python train.py --model="CTC audio transcriber" --dataset="short read English sentences (LibriTTS-R)" --time_shift_ms=100 --tokenizer="char" --norm="batchnorm" --widths=[128, 192, 288] --optimizer="adam_atan2" --beta1=0.9 --beta2=0.99 --lr_schedule="cosine" --final_lr_fraction=0.05 --weight_decay=0.1
Rows from block 2, named by matrix and row number. Rows with one number belong to one channel. Each number is 200 + 30 x the weight over its row's rms, rounded and kept within 0 to 999. All counts start at 0. After the name is the row's rms in percent of the matrix's.
# convs0: first width-9 conv, stride 2 (model.blocks.2.convs.0.weight, 192x128x9), inputs 13-25, a 9 kernel for each
# convs1: second width-9 conv (model.blocks.2.convs.1.weight, 192x192x9, transposed), outputs 12-23, a 9 kernel for each
convs0.35,101,195,204,219,207,190,206,201,204,182,184,193,199,179,181,259,269,263,266,229,238,245,230,185,215,251,238,236,160,153,147,150,177,200,224,233,247,175,180,183,186,207,282,270,202,158,220,229,229,190,141,183,227,228,191,176,172,159,122,129,204,204,200,199,187,186,150,102,162,238,230,170,159,204,207,188,165,179,201,218,234,235,183,203,209,190,179,194,197,209,212,211,225,213,212,249,315,265,253,217,245,239,275,276,190,157,200,236,235,124,149,149,151,166,190,197,205,176
convs1.35,107,272,216,178,180,207,214,196,228,244,193,195,128,160,191,202,174,167,211,190,194,204,202,224,209,207,225,212,244,243,216,226,187,172,197,212,233,187,213,191,175,228,220,190,184,195,179,147,201,223,266,210,180,210,182,169,227,206,204,232,193,170,228,250,216,198,212,228,216,209,172,202,214,163,156,132,125,120,116,182,208,231,197,182,175,170,238,275,255,253,243,190,178,221,197,184,176,215,173,195,194,203,199,215,220,232,243,233,188
convs0.36,107,255,254,255,267,212,216,197,183,158,234,221,199,178,172,178,202,215,233,228,230,232,214,177,175,168,175,149,213,200,178,172,166,190,186,190,192,219,192,170,174,176,189,199,207,215,185,186,202,213,225,228,221,196,185,211,208,187,180,160,176,186,188,197,206,193,178,184,171,176,159,163,184,156,172,182,203,194,215,221,220,219,205,200,198,210,216,218,211,196,191,214,208,224,208,206,189,170,166,132,202,214,231,233,241,231,238,218,208,195,213,220,216,198,186,179,175,172
convs1.36,096,201,166,161,163,187,189,196,212,211,138,169,184,205,215,181,193,186,188,171,150,148,163,153,173,182,187,166,196,188,228,223,215,183,164,187,200,134,110,135,162,167,163,138,156,228,202,159,160,174,185,188,153,146,149,211,191,152,167,188,194,195,190,211,233,236,218,193,191,185,172,184,219,271,241,195,168,175,201,215,204,176,171,190,180,167,169,177,172,168,193,166,191,181,207,215,207,203,185,196,209,170,156,188,183,157,159,195,232
convs0.37,097,195,202,220,228,206,200,199,204,197,275,243,181,190,223,201,181,194,224,213,177,186,183,167,205,200,202,212,241,236,217,203,187,155,146,148,167,196,163,191,235,266,260,243,212,215,205,184,169,179,191,197,186,197,197,232,225,245,255,245,195,192,178,188,189,164,200,262,280,254,236,232,227,212,221,251,244,217,175,172,176,162,179,177,175,199,213,186,178,197,206,200,226,246,230,204,178,215,187,193,144,176,176,177,189,195,179,191,192,182,193,214,200,158,145,174,204,211
convs1.37,105,233,222,163,180,158,163,156,192,207,171,158,176,203,231,219,204,172,161,185,197,196,194,189,215,253,225,189,202,214,219,209,200,169,167,196,202,235,180,210,218,188,151,124,138,136,219,251,225,243,235,215,214,220,235,188,200,212,210,237,217,162,161,178,242,220,222,208,171,167,187,228,210,245,236,203,200,207,236,256,227,239,183,145,140,142,150,196,196,196,158,256,239,245,213,225,237,186,159,144,221,202,172,200,205,222,191,225,244
convs0.38,100,236,248,235,229,209,212,198,206,190,150,141,174,175,162,167,197,228,265,164,142,124,143,163,171,238,217,219,196,224,236,236,229,208,200,206,199,169,211,247,249,211,197,176,175,182,190,175,181,202,195,197,205,206,219,211,195,201,207,177,179,184,183,196,181,185,196,190,197,176,137,143,188,197,218,219,209,202,207,210,229,221,196,199,221,227,216,193,189,191,191,168,171,177,159,159,158,187,201,194,176,193,182,165,132,140,175,237,254,196,211,200,184,172,183,209,193,193
convs1.38,102,262,248,178,140,140,140,189,184,211,212,208,194,171,193,199,181,149,131,156,197,224,221,216,185,194,229,254,175,163,181,183,211,212,225,212,182,212,191,201,220,202,186,143,174,210,200,216,190,207,210,176,204,221,254,211,221,224,218,196,193,190,148,123,178,168,184,187,197,177,192,181,173,221,225,238,189,197,182,117,83,100,216,189,165,190,170,201,181,213,226,149,178,208,230,210,190,199,182,159,215,226,236,191,142,154,178,178,208
convs0.39,100,195,204,223,230,224,211,190,189,194,184,182,215,262,267,222,189,180,204,220,160,177,139,156,190,219,243,224,201,198,199,202,200,194,186,188,200,176,213,239,223,219,226,254,235,236,213,203,198,197,193,188,192,203,207,201,200,208,172,169,139,179,156,173,212,261,309,331,302,253,239,252,250,238,255,262,228,214,180,167,165,178,174,177,192,201,211,198,204,208,204,224,245,231,195,177,189,214,211,237,234,254,245,243,207,189,147,165,180,216,219,215,176,150,139,153,204,213
convs1.39,098,243,253,197,198,168,155,161,187,240,234,199,210,232,232,212,195,206,188,148,123,167,198,164,153,183,191,188,198,189,197,224,225,204,174,204,218,218,190,181,196,201,188,189,167,172,216,252,200,200,173,172,229,229,211,218,197,208,221,223,234,203,191,175,204,190,213,209,149,182,206,236,195,186,198,196,196,209,190,188,181,208,189,143,159,198,177,182,189,204,175,171,194,246,237,276,305,221,171,166,227,198,163,175,195,221,200,227,260
convs0.40,103,189,200,205,198,230,220,234,232,255,195,176,120,88,122,169,186,194,192,259,262,211,191,199,200,191,212,220,196,188,196,197,205,216,215,213,199,149,174,192,204,207,194,187,204,217,227,206,177,158,167,175,181,191,192,127,139,192,206,232,227,198,175,185,179,190,195,185,181,178,211,235,259,171,180,210,249,240,216,193,173,183,220,200,191,185,199,211,210,210,203,194,235,221,226,215,198,180,188,191,294,318,305,250,171,145,137,127,118,217,203,178,185,173,178,176,182,190
convs1.40,111,236,222,239,203,179,190,218,246,241,224,208,217,234,242,233,236,219,189,119,144,196,226,203,174,160,186,201,215,227,213,210,206,197,219,219,185,224,221,178,167,174,189,207,257,255,228,220,172,185,190,198,208,254,267,175,126,143,134,163,206,220,220,232,225,213,233,193,180,227,236,218,221,238,233,225,209,197,204,183,180,215,235,249,244,210,176,179,167,163,165,178,197,194,194,196,173,214,197,184,259,220,169,135,138,194,226,217,203
convs0.41,100,243,240,243,252,225,230,229,228,212,198,173,177,183,204,229,225,218,195,243,252,224,234,217,209,224,226,207,188,189,182,188,187,188,179,178,169,189,185,177,178,182,188,194,208,211,229,223,216,211,208,211,207,202,199,205,218,231,243,239,241,248,264,267,221,241,238,251,261,284,251,238,224,156,151,141,154,163,186,201,213,208,182,178,180,194,183,199,191,192,176,242,252,249,241,238,221,227,221,214,202,214,206,208,193,207,195,203,207,139,159,165,179,180,186,198,197,185
convs1.41,106,174,199,220,247,261,235,238,241,227,167,156,151,168,181,174,176,179,192,212,250,282,283,260,240,237,234,224,196,184,187,205,209,195,196,204,200,219,208,185,173,181,196,204,200,200,226,227,206,202,219,232,215,198,224,236,251,244,222,201,195,169,156,179,241,206,203,242,256,234,203,200,198,245,257,256,248,229,218,205,198,215,232,222,200,167,153,170,174,185,193,167,194,187,204,191,189,215,231,221,221,226,239,235,220,182,177,189,199
convs0.42,104,266,262,192,182,195,201,207,205,210,149,182,239,262,228,193,204,242,256,228,254,212,165,189,180,207,233,180,209,211,195,186,225,239,232,200,163,127,108,160,241,249,220,185,157,182,202,164,155,216,234,205,195,185,195,186,148,163,221,226,227,208,179,187,202,176,198,253,230,168,146,160,166,235,219,177,151,197,232,230,217,180,233,221,189,185,201,230,246,241,210,181,178,225,209,195,185,170,150,160,278,260,190,168,155,166,187,190,221,211,217,196,162,167,196,192,189,204
convs1.42,118,194,178,220,204,270,226,189,169,155,163,218,261,238,235,216,221,161,170,215,190,205,183,224,180,135,235,218,188,196,228,163,146,209,210,232,210,182,237,281,211,125,179,228,258,240,214,250,206,203,194,157,157,201,198,242,226,236,282,242,197,191,190,182,205,207,169,127,227,271,221,204,204,233,175,132,155,180,188,216,219,173,223,251,263,230,198,208,224,233,199,182,192,204,210,217,169,212,188,179,210,212,245,264,155,124,219,217,195
convs0.43,101,253,254,229,237,203,214,179,185,169,213,223,256,235,184,131,135,194,223,165,176,152,148,174,178,203,220,176,203,221,198,173,197,217,209,207,180,148,141,177,245,218,182,136,134,176,141,121,147,196,219,196,181,181,196,222,159,160,191,224,258,264,243,205,244,226,230,225,202,167,157,161,171,213,205,172,162,195,219,218,206,173,170,156,149,149,188,218,220,212,183,194,165,178,202,199,224,218,176,195,238,216,171,152,174,181,189,212,219,170,149,155,187,206,239,221,191,187
convs1.43,111,306,215,219,182,181,169,153,187,163,186,196,188,206,266,273,257,236,271,210,235,223,214,211,237,212,236,233,143,137,177,152,203,260,236,220,208,200,184,179,119,148,184,222,260,260,204,206,156,159,179,201,175,213,191,205,263,224,218,208,184,199,185,174,203,192,115,119,235,236,224,201,179,181,184,143,149,151,150,187,221,179,266,295,267,213,216,221,195,236,231,175,235,180,219,232,173,226,159,164,230,177,197,178,168,175,225,201,196
convs0.44,103,243,245,239,244,199,205,202,213,213,210,193,187,181,181,204,226,219,202,260,252,224,236,220,222,236,266,268,199,197,206,207,233,244,236,231,203,259,255,257,259,210,184,202,214,211,179,165,172,208,227,215,196,192,212,167,168,191,233,217,205,207,201,214,206,203,202,229,216,184,186,181,197,204,204,219,229,252,291,293,275,230,172,172,186,215,232,256,257,252,245,230,246,252,240,231,233,225,240,213,247,261,239,209,199,191,186,206,223,215,223,226,230,222,235,221,207,191
convs1.44,099,189,150,169,195,240,221,192,213,215,150,160,167,187,198,168,163,198,189,208,188,196,205,152,138,125,129,97,178,166,191,177,180,199,178,171,157,162,192,208,200,183,190,170,160,189,195,186,165,191,211,229,232,220,149,235,229,214,235,210,175,214,232,247,155,161,150,168,224,254,250,224,221,211,193,161,154,150,173,190,194,157,212,222,230,201,182,195,181,145,140,213,223,197,155,133,177,231,197,199,230,189,213,245,214,147,150,157,132
convs0.45,096,205,210,177,171,172,175,186,211,236,216,215,233,224,224,199,168,169,172,192,218,222,220,191,171,169,187,190,191,156,123,124,147,175,201,199,192,149,151,159,186,211,207,180,166,200,212,222,226,219,210,192,192,197,201,218,213,193,139,148,123,160,183,211,190,156,118,168,193,214,209,205,176,185,176,173,171,186,189,186,180,187,208,210,185,190,199,207,202,196,195,197,207,175,203,187,188,203,217,223,164,190,193,178,199,229,189,181,204,249,225,229,212,181,163,172,187,200
convs1.45,075,204,187,236,224,170,220,211,229,251,207,173,204,235,210,200,195,215,206,233,247,183,213,197,153,162,184,199,174,204,198,183,153,132,141,193,213,183,211,191,200,211,193,190,208,186,194,186,179,135,122,145,177,172,200,194,203,192,170,221,230,197,208,205,221,182,187,214,222,171,148,177,177,160,197,191,167,179,180,151,182,174,186,215,179,137,149,184,180,191,199,186,211,172,208,245,198,183,180,165,224,200,219,227,182,239,208,199,227
convs0.46,102,230,231,218,206,199,201,217,234,252,252,272,252,259,253,264,259,244,207,245,238,209,210,188,165,170,186,210,254,252,237,207,185,173,165,168,178,204,228,229,214,178,158,159,193,221,208,219,199,184,168,162,175,201,213,219,207,215,210,155,176,186,217,208,202,197,207,179,148,160,175,182,168,199,201,206,210,218,212,192,169,147,249,260,242,216,195,184,180,174,172,248,273,269,242,219,200,186,183,166,248,255,248,247,202,179,146,154,185,186,183,199,222,228,219,193,161,163
convs1.46,099,161,156,178,184,143,153,199,239,209,200,180,176,170,179,178,197,178,212,203,218,194,168,155,167,138,186,182,190,215,242,247,220,182,159,193,204,202,193,180,196,196,204,244,225,197,220,211,195,221,192,163,150,182,192,261,254,224,200,210,262,219,190,197,205,173,169,219,207,237,246,219,225,245,234,239,246,219,174,153,135,159,211,170,201,220,191,181,224,200,213,189,171,133,160,179,133,203,233,268,236,213,199,193,218,227,220,233,211
convs0.47,095,164,173,195,190,251,235,225,230,220,218,192,217,232,218,191,162,154,197,242,214,213,172,178,183,208,197,244,176,176,186,182,172,157,165,167,167,161,210,239,217,211,221,248,273,288,150,157,170,190,191,192,184,187,188,194,206,246,199,207,190,184,179,200,203,223,264,256,248,205,173,189,208,190,199,185,173,197,179,172,194,216,126,131,164,184,194,190,188,201,189,240,268,239,193,183,200,231,231,214,200,219,218,228,202,209,187,177,161,229,214,176,155,157,173,177,204,188
convs1.47,085,215,223,181,165,153,137,164,193,214,178,173,203,250,253,223,202,227,223,216,190,183,200,184,161,182,209,242,233,217,218,212,191,192,194,202,200,204,179,171,173,145,161,191,195,187,185,235,233,208,202,169,230,271,262,148,137,166,168,201,236,225,201,166,215,187,191,201,201,203,199,221,184,202,179,182,222,188,210,191,197,207,200,152,164,196,168,182,190,183,172,179,193,230,274,294,297,207,169,168,183,189,178,172,169,218,230,226,245
convs0.48,105,259,259,268,275,201,215,188,182,155,154,159,172,196,212,220,229,226,217,233,193,157,137,154,158,169,154,157,199,193,197,199,210,213,220,235,224,244,209,214,236,237,241,220,184,163,189,171,168,194,211,221,222,217,223,228,208,193,182,168,156,193,197,215,179,190,217,262,250,235,203,164,165,201,217,223,232,240,265,264,251,220,165,156,151,164,166,180,195,208,204,219,233,217,232,224,248,220,226,207,203,202,182,191,194,200,203,212,222,194,213,212,214,216,243,245,233,214
convs1.48,102,228,233,220,188,196,172,158,163,178,231,222,157,125,142,182,214,225,233,188,209,202,179,202,166,172,211,202,174,183,201,202,212,217,204,233,246,206,203,199,204,222,190,154,146,170,236,218,172,168,203,213,200,180,178,259,240,203,186,189,223,240,216,232,200,198,187,200,206,180,182,181,199,181,185,183,218,247,239,219,185,188,225,190,174,196,220,228,216,220,214,161,201,222,215,160,185,236,230,197,204,175,187,230,251,242,196,181,191
convs0.49,100,232,248,227,219,202,183,180,197,200,163,197,259,291,259,209,182,178,212,184,176,207,213,205,177,224,207,217,203,216,229,215,205,190,186,191,190,223,219,200,188,184,195,226,231,216,207,207,194,180,170,173,192,217,230,209,181,172,156,165,154,201,205,189,231,207,197,220,231,206,206,169,229,173,170,163,145,123,122,141,161,172,213,227,238,211,189,179,195,219,225,211,218,211,185,188,219,208,234,207,219,204,170,163,151,181,184,224,239,226,239,226,193,168,169,183,202,200
convs1.49,096,233,238,196,168,206,205,217,210,200,239,207,174,251,310,262,197,183,213,240,180,174,191,161,148,161,173,208,163,158,183,218,217,197,203,195,218,168,155,158,175,189,190,180,201,194,178,167,154,178,163,113,153,183,188,214,202,217,236,234,212,163,183,161,154,161,196,231,228,219,201,172,167,227,240,286,246,225,183,110,146,124,180,160,187,211,200,197,172,214,214,174,141,158,170,171,182,225,220,231,237,191,171,203,222,204,210,224,218
convs0.50,103,197,185,189,182,205,205,222,216,223,168,176,168,152,157,181,211,228,220,166,166,180,200,203,212,194,207,200,208,199,198,205,205,206,196,193,201,199,206,197,205,185,167,158,177,193,207,200,188,185,199,210,206,203,186,200,209,227,234,224,202,187,195,194,161,175,176,173,177,177,214,216,214,154,162,161,155,169,172,204,199,208,235,223,222,217,236,236,238,230,222,203,204,216,230,226,212,226,199,213,206,183,171,189,215,205,193,190,198,196,188,182,189,198,229,265,268,253
convs1.50,118,207,173,152,168,183,200,231,242,256,225,209,182,178,207,229,253,261,263,195,188,161,122,140,154,147,184,211,205,183,166,136,106,149,202,239,237,209,169,136,135,149,177,195,200,220,172,192,195,172,160,167,196,217,198,177,155,124,118,136,186,233,247,229,209,192,191,192,176,199,209,201,174,185,195,201,198,215,218,202,191,188,170,201,200,186,162,199,217,186,176,235,212,219,201,191,189,174,190,209,283,263,210,164,130,161,209,222,214
convs0.51,101,239,234,227,229,214,213,194,187,180,241,243,223,192,193,249,266,275,244,177,175,189,164,177,207,212,245,199,169,191,193,198,194,195,199,203,214,222,209,198,194,164,155,183,226,228,212,213,190,165,151,153,170,205,220,177,174,191,186,192,181,211,208,216,236,223,211,212,196,241,231,217,200,226,212,197,205,225,222,190,178,204,212,221,202,202,188,188,177,180,190,211,219,215,218,210,196,195,198,173,242,236,224,251,225,199,196,194,195,180,170,172,188,217,216,184,162,164
convs1.51,109,287,206,196,238,243,202,182,176,154,184,191,147,163,191,142,151,204,195,157,185,215,216,198,205,186,199,210,216,202,154,181,214,214,151,191,251,230,196,148,157,214,217,203,160,174,232,251,235,225,213,193,164,188,195,179,265,255,165,174,183,192,199,223,227,194,199,263,277,241,214,199,223,130,166,217,251,235,223,219,208,210,219,171,178,195,172,172,219,213,176,183,196,194,158,151,206,273,264,216,198,246,185,130,171,201,211,218,187
convs0.52,093,229,228,207,206,202,193,200,204,219,196,192,189,179,188,190,184,194,198,177,211,207,227,187,166,167,162,181,199,162,128,127,132,159,179,182,199,162,182,189,199,194,192,176,186,227,193,212,222,212,197,194,207,218,213,238,242,226,166,161,150,193,213,230,221,194,147,172,180,187,196,221,208,179,192,198,206,220,224,208,185,184,190,208,188,190,187,195,195,189,182,217,247,211,221,223,207,210,202,188,170,174,171,150,197,247,221,220,227,220,203,214,208,171,143,147,160,175
convs1.52,085,192,192,213,191,136,197,236,233,205,184,166,151,180,197,213,219,222,180,219,233,187,180,155,125,148,190,213,167,209,171,153,139,130,154,213,224,189,211,187,186,173,145,150,195,183,188,208,227,186,151,167,213,189,181,178,198,208,168,193,203,190,189,194,202,202,214,222,188,153,170,189,176,183,189,163,150,181,210,194,237,240,151,202,177,159,155,181,185,192,194,234,209,170,208,242,197,174,193,235,169,189,211,211,162,215,221,243,226
convs0.53,101,234,240,272,266,213,186,200,197,199,209,190,204,217,200,185,190,185,199,181,178,231,195,127,125,177,164,187,187,215,234,207,173,175,203,196,191,195,209,205,138,134,175,210,229,230,244,249,225,195,167,180,196,204,211,220,210,207,153,212,228,228,231,221,211,177,203,240,220,170,179,169,197,196,193,198,191,179,155,185,209,199,204,234,260,235,187,171,183,194,192,202,211,186,160,168,166,191,217,207,248,259,209,206,184,170,184,199,205,198,248,245,205,182,168,195,217,214
convs1.53,107,161,190,156,181,198,208,200,204,231,203,182,232,294,244,178,142,145,183,142,142,190,199,219,191,184,192,182,229,200,174,236,262,235,249,187,151,222,223,185,172,151,174,192,222,210,179,176,174,177,175,176,193,226,211,166,180,223,174,181,240,169,212,205,163,145,133,204,203,216,213,217,204,209,173,213,202,176,161,167,194,157,187,234,243,227,169,142,167,171,172,208,174,189,201,207,246,228,202,188,205,223,227,206,186,184,159,193,167
convs0.54,106,210,226,242,229,237,205,178,170,167,145,170,188,217,210,203,223,225,227,215,194,182,154,128,131,151,113,160,214,226,241,231,221,198,207,209,203,192,208,197,166,142,151,187,222,230,247,251,231,211,195,187,190,201,220,240,237,248,227,242,236,234,234,237,128,142,174,220,221,191,219,208,222,192,184,188,202,230,228,236,238,236,237,249,260,240,220,184,185,187,199,198,209,190,158,154,173,183,212,179,209,250,237,219,196,186,191,202,175,196,211,193,185,188,207,205,205,192
convs1.54,099,159,159,163,190,211,233,225,223,247,213,180,204,251,263,219,201,199,198,158,136,164,177,174,190,210,222,214,226,217,210,217,200,157,179,159,165,192,199,178,170,134,151,200,221,247,210,180,160,146,145,185,244,269,249,163,185,194,154,149,175,189,212,192,196,187,190,208,223,241,253,227,199,272,250,278,255,214,183,172,172,160,190,205,215,210,161,156,197,205,201,217,190,188,173,193,168,174,197,201,150,167,181,188,193,202,194,172,154
convs0.55,101,265,262,252,259,209,216,229,228,222,205,208,195,199,210,204,190,207,209,214,202,216,200,206,178,214,222,222,203,212,197,192,180,176,195,205,211,200,208,207,220,222,243,217,189,169,207,181,147,124,123,136,172,207,224,179,170,168,175,166,182,173,171,169,207,216,216,250,266,266,245,222,211,149,164,192,218,241,238,242,235,225,202,208,188,189,182,190,204,225,225,219,241,223,215,218,211,201,187,187,207,183,174,167,165,181,201,216,238,165,160,177,189,201,206,206,204,208
convs1.55,096,217,194,232,232,244,226,191,180,188,169,163,148,156,192,218,245,250,221,224,207,149,131,157,156,177,198,225,162,168,177,207,231,205,197,186,165,214,198,158,165,239,242,222,230,210,186,207,199,218,212,210,191,195,222,255,200,166,158,188,226,220,203,222,144,190,240,247,239,245,247,223,213,145,163,205,229,238,229,205,188,189,217,212,195,164,178,180,185,206,200,165,198,198,134,105,137,212,224,247,173,155,185,199,214,226,230,198,184
convs0.56,104,232,237,238,239,190,187,181,189,192,128,115,117,124,138,154,167,179,192,227,232,227,201,180,202,183,214,199,196,197,198,199,199,191,195,203,194,251,224,216,224,244,248,233,220,210,167,156,151,156,167,176,175,186,197,218,198,191,203,202,194,200,193,192,180,174,178,187,200,195,192,161,156,169,174,163,152,140,148,174,200,216,182,186,171,180,181,191,193,201,199,254,277,285,299,296,309,276,294,253,258,247,228,221,193,184,171,167,164,223,222,208,198,183,198,198,206,208
convs1.56,112,251,219,197,190,217,203,197,201,196,188,183,165,151,167,152,129,144,183,190,196,211,216,214,224,225,220,217,215,215,234,243,251,251,233,207,216,182,162,145,131,170,213,225,213,199,179,206,203,175,162,153,157,169,178,177,180,181,205,225,215,214,227,233,177,151,145,205,234,230,237,268,285,218,225,230,239,221,209,201,195,194,214,186,159,175,199,205,198,206,191,191,190,186,189,146,185,216,212,221,164,147,164,180,181,206,243,249,244
convs0.57,098,209,221,235,228,202,214,227,221,211,179,219,192,124,190,263,193,150,203,221,190,141,208,172,166,241,192,155,224,214,158,148,178,218,201,178,161,251,255,244,218,220,192,156,165,214,173,203,195,144,137,205,220,199,199,219,232,212,219,184,207,179,200,218,146,246,239,80,220,273,125,122,254,192,214,211,218,197,207,216,194,180,209,212,176,161,191,225,199,191,199,238,236,220,186,219,209,215,221,218,195,201,232,229,163,168,220,166,134,221,175,173,210,197,173,218,209,189
convs1.57,119,186,162,171,224,235,269,226,214,221,225,208,168,226,239,220,196,205,217,211,220,207,182,206,243,226,212,187,186,202,216,197,200,213,202,210,196,184,232,229,216,221,232,196,173,161,168,187,177,169,171,222,217,219,189,192,215,176,220,243,239,194,182,174,215,248,252,247,199,191,200,195,204,182,204,185,209,198,198,217,219,219,243,217,189,170,190,226,222,197,196,249,231,222,233,195,196,197,195,188,211,230,224,183,160,169,174,167,184
convs0.58,101,177,174,190,205,229,217,217,224,240,196,180,158,157,170,186,185,202,202,241,221,211,219,208,187,198,220,250,158,152,178,212,225,196,170,165,170,179,197,198,199,186,171,157,201,214,184,173,180,204,226,230,196,171,171,92,114,206,233,230,226,184,188,162,237,215,195,206,223,182,156,186,223,208,197,200,199,212,216,201,174,166,161,153,180,218,244,225,197,191,182,182,171,184,195,195,196,198,194,194,279,232,179,173,201,225,206,196,213,227,195,181,178,170,199,234,229,201
convs1.58,094,231,230,152,173,159,184,236,202,190,199,195,185,183,209,238,224,194,188,186,191,160,181,173,186,194,191,203,214,221,242,198,133,177,243,229,208,208,171,195,229,171,189,238,214,229,170,196,190,230,208,196,220,195,185,163,156,178,205,239,218,209,204,238,154,134,243,233,195,200,208,193,154,108,114,140,191,163,203,193,228,215,224,229,219,198,169,206,198,167,155,210,163,129,205,198,195,190,201,173,176,214,233,208,143,205,220,211,182
convs0.59,096,200,206,206,205,214,205,235,244,239,232,228,210,213,183,172,202,228,214,209,238,213,147,184,190,213,174,212,195,201,219,209,189,161,165,193,202,181,201,189,165,157,183,218,241,200,240,246,218,193,172,172,192,220,219,208,187,181,197,203,255,241,222,171,172,157,189,214,158,144,207,207,148,177,162,191,229,241,232,202,175,169,212,209,207,204,196,202,208,218,204,167,194,213,209,200,203,212,205,191,223,250,260,234,213,153,159,231,244,171,209,190,184,188,215,189,161,155
convs1.59,090,159,215,229,194,227,246,227,250,197,189,180,193,206,211,177,189,165,169,130,150,192,164,166,175,181,178,189,200,166,188,215,208,168,196,159,152,202,203,166,196,220,184,201,229,159,195,211,182,196,196,197,219,215,202,220,203,213,211,229,189,179,205,245,207,198,247,218,208,233,235,208,189,161,178,195,189,186,160,183,188,217,259,252,243,222,187,186,169,188,179,207,247,205,167,156,157,225,192,192,192,197,208,189,168,198,220,186,174
convs0.60,095,211,211,187,185,184,180,187,201,218,215,209,227,218,219,205,184,195,194,196,210,193,212,187,180,173,184,196,174,144,102,106,122,160,190,195,196,155,170,190,211,220,201,163,145,173,211,217,220,205,191,181,196,211,216,232,227,211,155,155,140,180,200,219,203,180,147,186,200,206,204,208,170,205,199,193,193,199,192,189,170,180,198,201,176,183,187,195,198,200,199,197,205,177,199,191,194,196,201,209,158,176,174,162,204,233,208,202,219,210,185,195,190,171,157,178,188,203
convs1.60,082,208,198,251,234,174,203,221,219,195,189,157,164,203,203,195,192,205,194,251,274,212,206,188,140,138,181,209,193,209,174,157,155,140,153,204,225,197,211,194,194,203,171,159,173,160,200,191,168,114,88,159,197,191,221,201,203,190,164,212,218,199,200,198,212,180,196,226,217,178,168,183,184,167,192,189,179,184,183,161,197,208,192,222,205,168,171,199,190,197,199,190,219,190,204,234,195,179,188,191,205,209,225,221,185,216,196,195,200
convs0.61,098,142,139,163,165,228,214,209,221,240,221,229,209,229,228,190,144,185,240,207,239,163,161,168,190,200,239,216,219,208,222,241,245,209,164,138,152,197,222,226,250,261,200,146,188,215,218,234,227,227,231,225,181,163,195,165,199,234,256,235,244,212,222,245,212,217,210,204,240,182,118,195,226,224,229,233,244,249,216,193,126,100,238,233,240,252,261,224,185,163,168,164,159,213,235,222,176,189,211,212,242,208,172,134,158,217,218,180,200,179,199,205,246,199,174,198,178,144
convs1.61,104,222,230,179,194,228,233,193,186,164,188,198,262,260,226,182,194,189,199,206,217,174,208,243,179,119,158,204,224,247,264,218,158,155,172,198,247,234,222,254,246,155,89,156,205,220,231,235,223,238,193,140,177,190,212,195,171,177,183,244,209,196,201,237,202,192,237,163,182,201,222,202,167,170,156,190,224,192,226,212,253,208,227,251,233,208,189,211,162,194,212,208,215,226,193,158,251,238,222,220,191,193,204,258,184,175,170,208,220
convs0.62,100,184,187,179,178,220,221,219,202,201,204,184,132,107,125,160,183,196,180,177,189,212,213,224,209,210,224,216,251,229,196,162,170,166,173,187,195,217,221,214,218,202,195,207,182,175,165,164,165,177,220,228,223,225,232,179,170,168,172,168,153,142,141,166,214,198,190,195,192,185,170,165,203,218,223,236,224,224,201,195,200,203,202,187,176,169,197,209,210,223,250,241,245,238,250,230,210,187,166,159,181,209,227,215,229,208,192,175,164,204,192,208,228,221,216,195,186,188
convs1.62,113,190,166,189,231,226,259,228,222,201,168,178,145,150,169,194,206,222,236,222,265,290,229,182,208,181,162,127,194,207,238,223,177,244,221,223,231,182,184,209,222,217,218,182,188,218,204,228,211,215,210,214,227,181,181,241,274,218,219,187,160,157,165,174,187,156,145,193,209,196,213,236,240,218,221,177,178,160,163,181,201,191,179,209,197,172,198,247,203,189,224,200,263,267,197,171,177,200,221,219,241,243,270,279,200,144,182,176,138
convs0.63,103,209,209,200,202,223,230,241,246,251,189,201,188,199,212,242,266,272,250,225,224,227,216,232,226,219,225,225,224,219,216,200,189,171,162,174,182,175,203,204,205,194,190,203,213,208,186,200,184,171,160,162,170,176,175,221,213,230,238,241,232,228,212,202,163,168,159,166,146,148,170,180,211,175,182,187,195,186,178,161,153,164,225,221,208,192,182,172,177,176,177,198,230,231,246,220,213,191,187,163,198,197,196,193,192,193,184,202,191,170,179,186,192,189,183,176,170,179
convs1.63,084,145,169,185,189,170,164,191,197,187,210,160,147,159,167,177,194,196,224,172,191,222,207,203,187,180,211,216,158,197,210,213,199,171,151,163,161,169,179,195,222,231,239,262,281,267,217,208,175,177,197,199,184,216,220,229,194,223,212,198,212,190,205,236,191,156,176,195,170,208,245,223,229,250,221,230,237,225,196,169,148,155,175,177,207,223,203,208,245,226,223,125,133,150,162,147,157,208,253,287,246,236,250,238,213,189,188,202,209
convs0.64,100,250,254,232,227,194,187,195,202,204,193,199,218,230,225,229,214,219,231,212,204,221,263,230,228,200,204,190,186,149,122,115,115,141,174,192,204,144,164,193,205,205,205,208,190,185,168,178,183,171,165,186,211,222,211,248,267,235,187,169,153,171,184,195,170,173,183,203,212,205,207,199,170,233,241,197,182,150,166,186,218,241,156,155,142,149,162,180,201,216,214,229,244,203,206,192,175,189,180,192,191,210,216,206,189,158,153,168,200,213,194,180,164,145,156,165,186,189
convs1.64,115,227,196,215,205,151,185,219,202,206,241,187,177,209,205,239,241,207,194,185,199,188,211,211,211,252,250,241,167,167,201,230,195,202,209,211,186,191,197,141,171,210,258,238,160,151,218,163,174,197,177,246,240,220,214,188,190,171,145,206,210,220,209,167,213,229,191,169,186,166,158,177,221,165,149,174,230,265,227,180,150,181,206,231,228,187,194,228,220,196,183,199,180,151,148,241,173,167,183,210,167,202,196,224,246,246,220,183,128